config.yaml
dataset: "single notes of musical instruments (NSynth)"
encoder_arch: "vgg"
encoder_depths: [4, 7, 7]
encoder_stem: "single"
text_encoder_width: 128
text_encoder_norm_position: "pre"
text_encoder_fused_qkv: false
text_encoder_qk_norm: true
text_encoder_drop_path: 0.15
Rows from expert 0 of block 4 of the text encoder, named by matrix and row number. Rows with one number belong to one neuron. Each number is 50 + 15 x the weight over its row's rms, rounded and kept within 0 to 99. All counts start at 0. After the name is the row's rms in percent of the matrix's.
# gate: expert gate (text_encoder.blocks.4.mlp.gate, 4x128x128), inputs 0-63
# up: expert up (text_encoder.blocks.4.mlp.up, 4x128x128), inputs 0-63
# down: expert down (text_encoder.blocks.4.mlp.down, 4x128x128, transposed), outputs 0-63
gate.35 074:69 38 33 67 29 44 74 37 52 56 45 49 49 44 50 61 83 19 58 46 54 45 74 28 46 48 51 25 79 45 68 28 69 46 57 20 63 30 55 37 50 48 48 25 44 38 47 68 43 72 12 41 57 46 61 67 41 73 63 33 88 57 69 32
gate.36 091:51 35 58 56 38 36 38 41 87 52 63 49 70 52 43 49 53 64 39 24 70 87 28 44 48 27 33 32 70 62 57 35 36 73 57 38 36 35 43 37 35 60 59 48 52 42 35 51 59 78 43 53 39 40 33 32 23 66 45 48 46 46 61 54
gate.37 082:31 60 32 59 61 47 51 29 38 45 53 54 54 57 32 43 47 84 15 70 76 36 42 33 53 32 72 36 57 46 40 58 72 25 33 22 21 61 64 60 25 54 56 70 38 49 42 47 32 48 76 34 64 54 41 42 37 32 38 35 60 66 45 78
gate.38 081:51 36 45 31 39 37 42 30 55 68 43 72 37 59 37 50 54 67 36 69 55 57 47 21 51 56 69 46 34 62 38 68 35 58 63 43 23 63 45 42 63 77 57 15 49 75 60 45 41 58 44 22 63 53 35 53 38 48 48 79 42 57 51 52
gate.39 089:23 63 72 38 44 30 30 71 67 53 29 43 64 54 57 33 59 44 67 46 36 52 71 37 52 68 45 46 22 39 49 63 61 56 22 48 49 61 52 41 51 87 47 51 59 33 16 54 56 52 58 58 45 51 35 44 45 49 57 26 56 73 54 59
gate.40 095:72 64 68 46 39 52 50 60 71 66 37 56 41 55 51 35 61 47 42 36 28 66 45 45 44 56 51 49 61 48 64 50 15 58 48 70 28 51 31 33 47 22 02 66 85 67 32 71 50 75 64 61 55 59 51 31 66 43 72 65 48 38 43 73
gate.41 085:51 79 66 41 51 54 36 77 52 57 42 40 48 52 76 61 36 59 39 46 46 53 39 29 63 37 60 73 71 56 44 73 46 79 29 51 79 53 52 59 66 33 39 62 28 58 36 31 56 51 38 36 60 75 29 25 20 44 81 36 56 28 34 49
gate.42 102:63 51 43 64 59 46 45 47 66 50 42 78 59 58 46 16 66 68 58 53 35 57 43 54 62 45 74 40 37 52 48 21 66 59 37 34 58 53 76 33 65 60 50 36 53 25 41 52 63 85 48 36 53 67 51 59 57 39 51 52 56 20 79 67
gate.43 087:23 49 56 71 61 43 30 75 51 64 24 56 26 58 41 49 63 41 42 50 55 63 52 60 33 67 17 54 45 44 52 55 41 53 60 31 63 60 68 23 50 58 54 39 49 58 72 75 42 39 53 33 62 47 48 63 66 56 68 49 56 42 69 37
gate.44 130:55 42 40 38 64 20 52 59 53 65 59 27 80 60 31 47 57 50 72 64 44 75 63 52 80 46 65 33 38 64 41 64 49 61 73 81 29 65 26 54 36 64 45 57 54 42 64 79 39 29 61 81 60 47 28 34 45 45 37 44 26 34 34 41
gate.45 113:36 38 41 36 70 42 44 60 50 46 70 67 63 66 15 67 67 55 45 52 54 81 71 60 58 43 57 60 56 36 30 46 58 55 38 49 53 36 54 49 59 63 17 79 14 32 04 73 65 69 55 67 65 33 41 38 30 46 82 53 41 58 53 39
gate.46 111:52 32 46 35 57 36 68 66 58 64 54 46 73 43 46 68 57 19 32 19 48 54 60 67 60 34 31 37 54 52 47 58 49 44 43 55 52 56 55 56 62 50 37 78 39 45 73 21 72 41 79 51 47 47 52 33 33 45 53 73 58 58 64 35
gate.47 122:31 57 21 63 59 27 51 61 58 20 48 39 47 51 25 44 63 48 37 27 72 80 58 43 87 49 67 44 47 76 56 72 61 42 61 62 61 52 53 74 38 50 31 60 46 47 62 22 72 43 30 43 65 13 54 58 48 71 64 49 47 44 64 32
gate.48 114:60 47 04 45 21 57 51 49 40 62 50 54 39 40 60 74 38 46 41 18 35 29 36 52 72 30 36 40 41 61 48 42 41 42 73 39 37 50 38 43 49 78 42 48 62 62 58 37 85 34 38 38 46 28 45 30 14 45 80 49 66 32 68 69
gate.49 103:64 34 35 11 41 33 68 69 60 65 47 44 63 13 50 60 69 67 29 59 63 40 61 43 58 70 35 22 46 53 53 83 39 40 22 19 45 38 45 55 49 72 47 71 33 43 39 52 29 44 41 50 69 41 41 43 41 33 58 69 70 56 59 43
gate.50 121:41 34 35 54 52 46 22 69 24 50 35 61 58 66 60 40 60 64 27 65 54 55 39 27 38 39 24 45 32 42 39 43 54 54 42 48 28 51 26 47 67 56 42 48 34 38 68 60 61 39 57 62 69 59 56 32 32 81 48 43 81 55 69 47
gate.51 122:34 59 56 40 61 51 28 13 50 35 51 58 33 52 49 55 69 42 49 42 46 58 42 45 90 42 64 32 30 50 63 61 64 34 57 16 38 56 51 32 59 79 52 50 59 36 30 65 66 61 37 54 59 61 35 35 34 59 46 70 69 56 66 57
gate.52 089:46 67 56 77 26 39 38 20 63 29 49 28 56 47 76 33 52 84 76 49 31 60 40 42 58 43 62 39 56 48 71 39 73 32 28 74 57 61 39 65 49 56 50 67 56 62 53 56 51 74 49 58 43 58 22 69 61 38 42 38 61 47 46 50
gate.53 110:61 45 47 53 39 44 86 83 51 68 44 55 65 44 22 40 39 34 70 37 45 46 59 54 72 89 91 31 44 59 56 24 59 53 76 28 46 39 79 42 62 51 46 47 50 67 83 52 51 49 47 47 66 59 35 60 65 37 45 23 56 35 52 25
gate.54 124:53 50 75 52 47 52 51 43 60 47 53 68 48 01 66 55 36 61 65 52 64 64 63 57 43 31 66 46 70 42 61 83 25 61 73 31 65 33 55 42 58 62 57 51 42 58 39 37 82 25 50 40 32 60 65 63 58 44 64 59 42 60 65 83
gate.55 071:58 47 46 61 65 35 43 57 61 59 45 70 65 46 48 34 30 61 31 49 54 61 22 87 77 47 52 61 67 21 58 66 50 33 69 38 49 57 58 73 57 38 52 71 51 25 25 35 59 61 45 46 38 67 26 27 65 60 54 50 51 54 60 72
gate.56 133:61 63 48 38 54 53 59 60 31 78 42 46 31 09 61 73 56 28 66 54 52 50 51 25 53 53 70 51 48 48 50 24 59 73 54 41 45 40 34 39 45 55 57 40 42 49 61 55 72 50 53 63 63 49 41 03 38 45 53 28 24 54 55 49
gate.57 075:64 55 65 75 80 47 28 55 45 51 29 45 46 66 37 43 47 66 15 48 50 58 64 65 46 58 37 53 58 62 31 80 42 54 30 55 62 72 36 57 71 51 36 66 27 42 61 44 54 29 29 20 76 53 50 54 53 49 78 46 37 44 42 62
gate.58 077:48 51 69 64 53 35 15 52 60 55 32 38 85 68 45 25 54 23 45 57 45 61 50 39 37 57 39 72 61 51 64 56 48 55 52 70 57 45 63 58 36 61 53 38 48 45 76 35 23 78 32 33 43 77 77 51 56 32 55 22 58 55 48 69
gate.59 085:70 54 43 39 50 46 51 42 35 39 39 55 34 47 47 50 75 39 48 67 66 46 33 50 50 41 50 33 52 41 64 95 38 41 48 33 37 34 21 38 48 40 53 72 49 23 65 65 53 71 43 63 86 36 43 37 27 30 50 42 76 79 60 57
gate.60 125:29 45 53 78 37 38 48 56 61 66 65 28 61 26 39 43 63 49 60 50 48 60 43 26 53 38 30 41 42 38 32 46 36 26 56 33 44 36 71 51 23 41 49 69 37 59 74 33 23 78 44 70 61 55 69 54 68 34 54 41 49 53 25 55
gate.61 090:26 66 59 47 44 61 52 51 37 58 64 49 48 43 54 27 46 57 55 45 33 59 49 52 56 77 75 33 51 43 20 41 60 29 48 60 52 60 76 55 57 37 30 34 48 93 08 47 56 66 66 32 68 38 56 67 41 24 41 48 35 09 47 59
gate.62 126:46 09 52 54 44 31 33 57 38 56 63 34 24 44 46 46 87 59 52 59 33 47 75 28 62 44 77 60 36 70 42 75 49 21 62 62 48 46 73 60 38 40 60 36 18 24 34 42 63 37 40 46 78 76 45 67 48 36 50 58 59 39 48 45
gate.63 073:31 77 61 67 39 74 66 50 35 49 32 36 21 53 47 33 51 62 42 50 31 38 63 46 46 38 54 26 82 56 52 51 50 41 41 39 20 39 55 63 94 56 54 44 58 76 53 33 42 66 54 29 44 40 49 51 46 47 73 69 52 60 49 57
gate.64 098:46 64 61 64 53 74 50 51 40 46 57 35 26 56 45 29 52 56 57 39 44 06 70 60 53 60 72 21 66 74 48 28 41 25 62 36 63 57 28 24 46 33 68 84 81 52 74 72 36 73 38 63 36 58 49 58 60 64 74 56 47 57 46 39
gate.65 074:45 61 37 38 62 60 56 50 39 73 31 49 44 60 58 49 37 30 73 85 39 49 27 64 60 41 65 44 44 40 53 61 11 92 48 36 51 59 45 48 45 60 47 57 69 53 45 37 40 55 41 40 61 42 55 38 45 39 32 41 24 57 57 53
gate.66 074:48 31 47 78 76 20 66 29 39 55 35 41 29 69 87 64 66 47 45 22 55 41 22 46 80 74 77 62 55 38 68 55 78 38 33 46 70 61 65 58 67 54 48 61 67 36 64 55 76 54 41 42 60 31 54 39 71 53 68 61 66 70 64 33
gate.67 115:36 55 29 50 52 47 26 06 50 25 34 60 35 41 41 31 58 31 58 34 14 50 38 29 71 56 70 58 44 74 74 68 57 31 63 33 31 62 81 20 52 55 54 43 59 56 39 44 40 68 59 52 43 44 40 36 50 53 35 55 50 45 43 51
gate.68 118:58 40 52 14 64 67 82 55 45 77 34 49 35 54 67 54 38 48 59 36 44 53 50 59 36 66 70 51 41 48 33 48 40 40 05 55 52 61 68 49 54 64 39 70 54 58 30 63 31 57 69 47 65 59 44 75 53 54 59 49 56 63 50 62
gate.69 103:38 65 54 41 34 35 41 71 60 68 46 32 41 55 59 67 72 40 60 68 67 48 59 68 39 41 43 58 49 60 64 41 19 60 37 39 35 78 57 53 58 39 69 30 02 60 52 44 42 33 51 52 60 69 50 42 53 40 64 44 51 55 73 60
up.35 089:64 60 52 65 62 58 46 53 77 50 62 51 44 60 44 43 45 42 41 72 64 67 48 37 71 70 40 23 58 46 50 53 38 83 54 74 72 60 58 49 40 50 38 53 57 27 47 42 57 73 35 74 50 77 29 49 60 65 53 67 66 50 57 64
up.36 087:36 33 32 42 76 56 78 37 12 71 49 50 08 58 44 40 80 25 61 57 29 20 49 68 45 62 56 46 58 39 69 88 55 44 58 36 61 62 43 56 48 69 56 40 42 70 74 40 33 23 56 26 49 32 40 63 59 51 40 52 56 62 61 56
up.37 082:38 60 53 35 37 70 45 51 46 60 24 37 53 40 33 88 46 56 52 48 42 38 48 66 76 54 59 49 57 35 71 72 38 65 33 72 31 72 51 53 72 56 64 50 17 28 46 69 69 47 20 56 67 49 37 39 61 76 75 40 36 62 51 26
up.38 081:60 40 51 48 68 63 80 82 35 37 21 00 40 62 49 63 45 40 66 40 61 51 47 58 43 68 57 51 36 53 29 66 69 47 18 38 34 66 28 38 27 53 36 81 55 48 62 53 48 48 55 66 38 42 64 52 63 37 35 57 53 42 39 31
up.39 096:40 49 40 23 30 54 50 33 46 55 51 43 48 51 38 64 55 56 55 63 30 18 45 42 58 49 45 33 50 32 61 18 55 39 47 49 18 31 39 46 52 59 72 38 60 63 55 49 24 22 39 30 32 43 41 46 42 35 40 25 61 63 71 42
up.40 089:59 46 74 64 27 28 67 51 53 57 37 52 45 52 43 41 63 38 42 42 64 48 54 47 40 46 53 40 60 58 59 53 42 51 28 64 42 18 51 34 21 29 59 60 76 80 24 60 52 64 94 49 53 44 58 46 53 38 54 64 58 25 61 55
up.41 078:34 37 59 61 42 49 63 35 48 74 12 33 65 83 70 58 49 58 34 37 48 56 66 58 37 31 36 32 71 91 23 69 49 54 51 55 77 40 45 42 50 44 58 83 43 57 55 72 58 39 68 37 72 68 30 54 67 40 52 69 67 60 35 72
up.42 103:42 74 61 35 56 34 50 40 44 65 50 35 42 77 68 66 44 45 50 64 73 53 57 82 30 40 44 71 64 49 46 88 48 52 62 61 63 41 12 68 53 49 62 63 51 82 36 58 44 25 69 64 26 24 49 65 50 58 48 37 28 73 41 47
up.43 082:50 59 18 19 20 45 55 33 68 60 58 39 56 36 48 47 42 27 44 32 35 45 50 38 47 78 61 71 48 50 59 37 67 43 39 35 54 52 81 46 47 09 64 69 67 35 53 41 36 67 52 46 88 53 78 52 72 60 46 55 44 36 62 34
up.44 121:63 45 49 36 45 18 53 66 56 67 50 27 77 49 30 44 58 48 71 61 45 72 64 60 71 55 66 46 38 77 36 58 60 55 72 87 27 65 24 53 42 59 34 55 57 40 64 78 40 24 59 78 62 41 22 43 42 58 35 51 37 32 43 41
up.45 101:68 68 51 50 30 52 62 41 41 53 24 30 39 18 85 33 51 50 35 52 29 09 34 25 56 68 55 51 48 64 76 59 57 42 48 49 39 61 48 65 63 36 70 32 69 61 83 34 41 25 23 31 46 76 55 53 66 63 23 46 75 39 57 52
up.46 109:55 27 60 42 18 50 55 55 41 36 37 42 35 47 41 30 31 74 64 54 82 47 68 30 26 66 79 60 51 56 50 42 67 53 41 39 70 46 39 47 43 32 71 35 61 62 24 64 65 66 29 36 57 65 66 27 66 38 23 23 28 63 41 44
up.47 124:37 60 13 55 59 33 57 55 67 26 40 31 47 46 24 45 55 51 32 25 69 85 53 40 91 55 70 45 44 68 52 71 55 37 55 59 57 50 59 56 52 45 32 58 43 46 65 18 63 32 33 37 68 23 60 54 53 68 65 55 51 46 61 31
up.48 121:35 48 79 54 56 58 33 48 61 49 41 40 69 58 42 19 71 56 65 67 64 76 61 38 21 53 66 64 59 40 49 69 58 69 24 54 56 54 49 62 35 20 56 47 48 63 33 78 20 78 61 48 52 84 57 64 62 61 24 58 32 60 33 55
up.49 094:42 77 53 80 45 46 27 30 48 42 48 63 49 94 48 24 39 66 72 45 43 60 46 73 25 34 45 73 67 39 55 19 53 51 71 48 42 66 52 34 41 33 63 31 66 58 63 30 69 76 73 82 16 50 45 55 60 57 49 50 32 55 38 50
up.50 126:51 71 57 60 72 46 69 22 57 46 53 56 36 53 26 26 60 27 74 39 43 76 65 57 56 58 82 59 58 69 56 45 38 44 76 61 43 49 80 54 39 58 44 60 37 42 32 57 52 56 73 50 38 33 39 71 47 22 38 63 13 56 18 53
up.51 108:79 69 46 51 40 38 49 60 67 74 66 46 42 30 35 25 67 39 61 39 35 33 43 52 66 25 58 55 48 69 55 68 35 08 60 25 48 43 65 23 50 73 61 35 52 46 55 57 68 29 51 48 58 54 47 27 41 42 23 42 77 40 57 73
up.52 099:43 45 32 40 65 50 65 76 30 66 66 62 54 56 43 45 46 35 26 50 63 46 68 52 37 65 33 68 35 52 35 41 23 54 61 13 43 47 56 37 42 30 63 38 34 39 56 57 53 24 55 48 58 50 81 40 39 64 59 57 44 41 53 49
up.53 116:40 45 32 51 37 53 67 70 46 49 44 59 60 64 29 22 64 60 43 59 37 60 61 44 38 73 67 36 47 54 66 16 51 52 62 18 52 56 56 33 54 65 61 48 41 59 49 43 47 46 50 43 82 36 50 67 69 32 63 33 40 41 34 21
up.54 127:47 54 30 47 41 51 49 72 36 52 59 41 62 86 38 44 47 51 28 51 29 23 38 39 43 69 51 50 36 68 37 33 90 50 24 70 43 55 49 61 51 54 31 67 53 43 51 49 25 70 54 68 72 34 21 34 38 65 39 62 63 49 29 26
up.55 065:48 48 38 57 65 36 56 36 31 36 37 61 67 49 62 66 60 35 56 50 35 63 70 48 83 43 57 46 50 66 51 53 78 34 49 39 45 71 17 23 71 49 54 85 33 57 56 58 68 28 28 84 40 47 45 69 45 72 60 55 45 55 46 47
up.56 129:43 39 56 63 43 48 49 40 66 24 59 48 72 86 34 28 47 75 37 46 43 49 58 69 54 45 35 45 55 55 54 77 39 26 51 51 51 54 70 65 56 48 48 50 73 46 46 49 25 57 36 35 41 55 54 94 58 50 49 62 76 42 50 51
up.57 067:29 40 18 50 70 60 42 46 54 68 51 61 56 43 46 53 43 67 48 76 55 36 41 51 62 61 44 32 72 46 72 58 62 50 51 53 77 55 34 81 51 51 57 33 49 44 00 49 49 63 73 45 46 45 62 27 45 25 64 55 33 23 73 49
up.58 078:37 70 23 38 46 26 61 50 44 30 47 27 47 73 36 53 37 60 41 68 48 45 72 38 46 27 53 35 42 26 50 75 56 75 47 48 52 74 51 60 50 77 34 69 45 21 33 46 48 50 66 44 76 13 43 49 58 45 38 32 37 45 54 26
up.59 088:59 46 51 30 58 47 36 77 55 68 64 50 55 30 59 54 80 48 57 42 50 64 59 31 45 23 47 61 55 51 41 46 39 64 51 51 70 55 56 58 57 57 60 43 30 56 34 66 33 69 44 34 29 85 75 11 43 29 55 43 30 40 58 61
up.60 122:20 47 47 77 44 45 39 48 70 73 60 18 59 14 38 47 55 50 50 57 55 42 33 48 47 32 40 34 68 41 26 48 41 32 58 34 50 27 56 49 34 54 50 65 40 70 57 49 38 86 54 68 55 72 69 45 71 57 40 51 39 59 23 49
up.61 087:62 73 44 51 66 37 43 46 55 46 40 71 61 53 31 65 61 45 59 46 78 34 45 61 58 17 56 74 53 80 40 81 61 55 59 42 74 31 32 77 87 56 86 66 48 34 37 30 48 53 43 64 64 67 39 24 62 62 51 64 54 66 51 37
up.62 128:65 89 53 42 59 61 55 40 69 39 35 65 73 61 54 61 16 39 52 40 65 50 33 67 35 63 23 37 68 28 62 29 52 71 34 37 56 64 36 36 62 54 44 64 82 59 74 55 31 52 61 59 21 23 52 24 46 59 51 48 44 59 58 50
up.63 070:31 76 54 43 23 55 38 72 37 83 67 53 34 28 64 57 24 62 59 21 56 37 49 50 35 48 83 42 50 51 55 52 39 77 27 45 67 56 66 43 18 40 41 32 64 33 20 31 52 68 47 50 73 41 58 70 61 44 55 69 31 30 44 71
up.64 094:34 49 49 39 51 22 65 54 70 37 49 52 57 50 59 48 42 62 70 46 44 51 18 20 58 47 46 72 36 38 71 61 92 69 16 45 68 36 54 69 87 43 27 35 56 44 54 57 37 50 46 46 76 59 50 35 69 62 49 61 39 45 36 68
up.65 076:50 42 31 56 31 47 42 53 26 55 56 69 35 38 60 67 54 54 48 48 36 45 34 63 47 51 41 53 31 60 68 66 63 65 63 37 31 35 51 40 38 47 39 38 32 45 62 37 53 36 62 39 39 65 47 54 64 67 72 43 46 59 72 82
up.66 077:54 55 48 48 23 68 38 29 39 43 60 57 62 64 26 57 55 33 58 68 64 52 59 34 27 38 18 50 19 58 36 49 39 56 32 54 62 51 45 48 39 41 84 28 53 34 62 59 52 40 49 71 49 44 64 52 35 48 50 56 40 37 55 56
up.67 117:36 56 30 51 56 40 46 05 45 34 40 73 28 51 51 37 64 26 51 32 09 55 39 37 86 61 63 53 41 63 64 66 49 38 63 25 36 55 77 30 52 63 45 45 47 69 32 47 67 67 68 39 46 34 40 29 58 55 43 56 46 36 52 58
up.68 113:40 61 34 77 29 44 12 41 61 32 76 50 61 43 26 30 64 55 42 48 62 44 46 38 57 40 32 41 53 52 69 60 60 63 90 58 48 25 33 48 43 23 64 38 44 52 77 38 69 55 34 37 24 52 58 35 54 42 39 55 47 38 45 41
up.69 095:49 55 71 43 60 21 47 41 61 52 38 60 61 55 81 70 50 32 51 51 59 54 53 76 54 51 45 60 58 46 59 53 30 49 58 63 07 41 57 53 62 45 95 45 41 52 61 49 51 51 17 47 29 73 34 16 30 29 55 54 49 37 67 65
down.35 069:68 13 55 30 40 49 35 35 77 40 43 19 36 49 27 48 25 55 49 69 42 52 63 75 42 63 28 40 46 39 58 49 72 50 36 60 70 44 57 46 48 63 39 54 60 52 25 20 72 74 78 40 33 66 50 62 43 64 37 61 65 53 19 52
down.36 090:31 38 71 46 59 37 36 54 36 44 46 46 42 75 46 37 38 71 62 74 78 42 28 39 32 51 49 97 75 59 81 43 68 67 42 06 41 37 33 42 60 54 60 37 38 28 50 43 49 49 68 54 81 57 52 27 67 39 43 60 13 44 27 50
down.37 082:45 44 40 49 32 45 52 35 44 61 64 59 62 79 55 46 48 35 39 53 34 60 67 58 62 60 40 26 44 29 33 46 50 48 50 44 37 45 49 53 32 25 52 81 42 30 45 50 56 48 70 77 53 55 44 77 48 23 61 26 49 62 83 50
down.38 081:42 33 61 51 23 50 63 39 58 43 47 26 47 52 53 57 72 49 39 39 58 48 54 26 75 45 40 40 67 63 57 51 46 47 23 29 55 27 64 43 49 35 52 62 68 59 55 78 39 53 34 30 30 31 44 34 50 50 48 44 47 31 58 37
down.39 092:52 56 33 52 49 30 46 41 16 49 54 56 31 50 53 73 56 41 71 60 66 55 65 33 47 62 55 36 36 63 50 42 69 47 63 29 30 42 46 77 20 28 78 45 46 60 33 29 56 66 55 52 76 43 72 37 33 45 26 27 31 39 40 35
down.40 088:60 65 52 56 68 66 51 45 66 47 41 65 40 22 42 49 49 43 70 39 72 61 50 39 87 64 29 68 54 74 80 34 42 75 58 50 49 66 50 29 36 67 28 34 44 58 35 73 59 60 41 30 46 49 29 62 39 54 70 56 52 56 57 80
down.41 085:38 53 65 44 39 35 74 52 53 26 53 60 46 41 55 54 23 63 56 55 54 40 55 24 69 74 28 63 38 63 65 45 48 79 70 45 31 36 29 60 26 21 36 36 60 46 53 51 67 45 22 48 42 51 42 57 60 50 66 63 50 39 44 55
down.42 107:48 46 32 55 64 85 52 55 71 53 42 48 56 42 50 53 57 53 60 68 46 62 36 71 27 27 35 29 72 55 68 36 60 52 33 84 64 50 50 60 42 33 54 51 37 60 35 65 30 53 35 54 57 49 51 45 70 36 29 56 47 41 51 39
down.43 091:78 79 59 56 73 27 41 56 39 63 52 50 64 74 43 75 59 48 49 53 45 87 57 37 49 38 59 34 59 40 34 85 37 50 41 52 38 58 44 51 47 57 42 42 48 52 46 66 78 24 86 49 52 45 64 36 46 65 55 43 34 40 41 78
down.44 120:65 48 38 40 48 52 46 54 49 46 73 22 42 50 55 34 64 50 50 66 50 27 26 50 50 57 74 48 74 51 39 95 66 43 56 61 58 67 26 45 45 46 17 48 47 65 50 27 59 43 73 48 71 61 75 32 69 52 50 35 74 62 63 43
down.45 117:43 62 39 64 49 60 37 48 54 57 62 52 63 42 68 37 56 59 68 32 35 60 20 59 90 53 46 68 43 51 36 67 50 42 50 44 56 72 53 51 60 45 30 56 47 42 45 29 47 38 49 56 83 78 47 52 60 39 51 59 39 23 51 76
down.46 110:60 55 48 71 35 59 47 50 62 54 55 60 71 65 44 32 62 57 55 53 44 45 51 34 68 43 40 23 39 48 09 37 54 41 48 24 52 44 70 52 42 41 67 63 56 59 15 75 24 50 55 69 42 63 77 67 54 27 77 45 58 21 51 68
down.47 119:48 31 47 47 25 62 42 52 77 40 67 55 75 49 57 60 41 48 38 73 29 59 59 56 64 73 46 40 56 60 20 70 53 72 55 81 86 60 54 68 35 60 57 26 42 56 75 61 89 64 67 30 57 67 70 45 46 59 53 46 74 66 55 62
down.48 102:64 38 79 44 34 48 66 31 21 34 38 37 34 32 56 39 75 61 66 39 49 45 33 18 72 49 56 49 36 62 81 18 46 54 59 38 53 69 62 48 47 56 63 56 52 41 24 52 39 45 39 57 63 32 53 69 28 76 46 46 66 31 66 49
down.49 111:51 66 52 77 48 43 71 63 53 49 40 48 39 37 54 48 64 35 20 43 54 72 54 58 27 68 46 07 58 51 52 44 31 75 40 58 35 39 67 36 43 77 48 56 32 48 38 71 26 52 62 47 56 48 80 46 58 62 69 43 35 46 42 86
down.50 117:76 77 23 50 38 49 44 69 63 42 70 49 46 61 47 84 48 61 37 78 42 75 27 29 30 62 35 53 57 47 34 72 29 43 45 41 38 38 22 48 54 67 50 76 80 56 44 24 21 70 60 51 55 62 68 42 47 57 54 44 39 74 71 47
down.51 110:42 35 45 74 30 55 40 51 37 79 26 52 56 55 56 77 47 90 34 47 55 44 57 77 60 42 97 60 35 46 41 70 12 65 37 52 44 72 52 59 47 64 44 52 45 46 66 50 69 45 75 33 51 43 65 37 40 23 62 32 56 59 56 64
down.52 103:33 50 53 47 25 36 59 76 29 67 62 52 24 33 66 49 46 32 57 51 55 72 37 66 44 66 45 73 56 45 28 44 33 30 31 70 58 48 54 44 32 49 47 55 56 45 23 32 48 77 53 68 63 72 52 56 58 61 46 21 46 14 49 74
down.53 109:54 35 98 57 54 45 78 39 38 73 34 50 58 71 53 45 43 43 52 23 41 51 75 47 34 48 50 37 29 29 55 74 47 50 53 49 52 22 74 54 43 58 36 60 33 62 66 65 49 42 59 59 55 36 56 49 27 73 61 48 38 58 70 60
down.54 121:33 60 49 54 28 56 80 59 67 73 21 81 80 79 55 56 16 47 41 28 51 44 33 37 61 44 61 64 41 12 74 81 49 61 39 53 46 40 56 54 59 50 54 55 40 32 75 46 64 52 34 39 39 37 43 67 68 53 62 62 51 64 41 48
down.55 068:48 58 35 31 35 62 50 65 50 37 45 50 49 54 60 30 49 56 45 45 13 78 69 51 28 49 32 31 64 84 28 71 67 30 63 42 29 32 70 36 72 37 28 32 72 54 46 60 38 79 45 45 62 22 51 30 53 65 56 39 43 38 69 76
down.56 136:36 46 53 46 34 47 45 24 28 38 63 56 35 55 80 71 28 83 37 70 52 79 41 42 37 66 44 46 28 28 78 39 57 41 61 43 22 67 19 81 66 38 41 43 38 54 38 63 70 29 53 33 67 33 62 47 71 32 38 53 26 57 58 61
down.57 077:29 45 53 31 45 52 72 52 29 64 62 53 43 53 41 41 48 34 24 62 53 62 26 43 71 67 72 44 72 42 77 36 25 38 76 35 56 38 42 50 45 33 47 55 44 50 36 48 51 48 47 54 36 50 67 56 48 42 53 58 27 23 44 21
down.58 073:46 57 67 62 61 54 51 42 64 68 49 60 41 64 57 39 52 79 65 41 57 50 70 49 65 14 45 52 41 65 39 23 37 62 54 28 35 57 71 41 52 69 22 46 46 21 48 60 53 60 69 42 32 48 63 52 26 35 58 54 60 57 45 11
down.59 083:26 30 46 52 53 40 65 52 20 59 57 38 28 55 69 47 52 53 12 61 59 31 56 48 47 34 69 63 42 33 77 37 40 47 71 65 59 34 37 26 30 41 41 34 34 41 51 55 32 71 21 48 57 19 52 35 60 51 54 40 21 23 39 41
down.60 128:53 46 49 52 39 70 57 58 68 58 63 53 58 51 39 41 45 61 43 64 30 40 92 64 46 50 42 42 69 44 39 57 28 38 59 50 23 38 53 70 39 64 49 46 79 68 26 50 58 50 38 68 45 25 45 76 31 35 83 32 25 49 49 51
down.61 093:18 23 57 61 37 37 58 38 44 59 73 46 38 30 69 70 40 51 50 54 72 35 77 41 80 58 71 63 48 52 44 14 62 53 30 71 69 50 34 48 40 39 53 41 42 60 41 30 73 45 74 77 38 72 46 51 61 64 49 30 73 39 72 40
down.62 124:47 68 53 56 53 37 66 58 45 65 58 56 77 65 46 53 63 25 59 31 52 44 38 67 45 64 66 60 65 60 56 46 30 38 55 22 49 66 69 54 43 55 45 91 47 51 09 38 37 52 77 79 17 60 43 80 43 31 34 58 20 63 49 57
down.63 074:27 40 50 69 42 60 69 38 56 74 80 46 57 59 63 62 46 69 36 56 79 47 53 53 55 67 84 82 76 73 41 50 35 52 19 33 43 50 47 53 44 29 52 43 35 57 45 49 55 60 70 07 36 60 54 56 55 56 47 27 45 54 51 66
down.64 093:76 45 50 45 59 75 48 41 62 27 70 47 46 55 73 60 44 83 42 41 83 50 53 31 41 58 62 12 63 46 42 52 52 51 38 24 60 41 55 49 58 44 48 53 75 99 69 62 44 47 48 49 43 67 76 17 61 66 33 23 64 48 40 39
down.65 078:64 41 43 69 54 42 19 50 64 63 46 27 29 51 60 54 41 43 43 75 61 30 42 57 52 36 79 20 54 56 66 33 23 86 50 41 49 42 29 62 38 44 32 28 32 76 49 55 42 43 54 31 37 51 64 45 51 65 45 69 49 74 73 31
down.66 075:40 55 40 81 70 66 47 28 62 26 58 17 53 37 57 28 59 28 46 72 39 41 53 26 52 75 56 41 41 56 65 54 41 56 52 29 56 59 17 51 49 55 57 52 49 50 75 50 38 64 23 66 18 68 35 63 44 70 54 17 90 38 48 52
down.67 105:52 41 38 72 51 33 66 57 47 67 26 33 67 68 48 62 73 75 56 42 67 46 63 66 28 47 44 56 40 42 31 64 27 45 51 46 54 86 27 54 71 66 32 49 49 74 64 42 58 40 62 43 49 76 49 49 65 43 55 47 35 60 65 41
down.68 125:13 78 67 63 71 45 50 60 41 40 35 52 54 64 51 39 62 75 45 35 47 48 47 65 18 62 38 44 55 31 12 73 50 46 23 62 34 66 42 87 45 57 25 42 30 37 47 42 65 53 47 64 74 69 23 62 49 45 47 56 25 38 37 61
down.69 096:52 44 45 42 76 21 62 45 36 67 45 45 31 22 75 41 56 72 65 33 47 06 45 42 59 54 59 53 40 55 65 37 35 48 53 59 44 45 27 45 62 45 45 21 47 45 69 31 79 42 56 50 47 23 43 23 45 46 35 45 82 83 60 61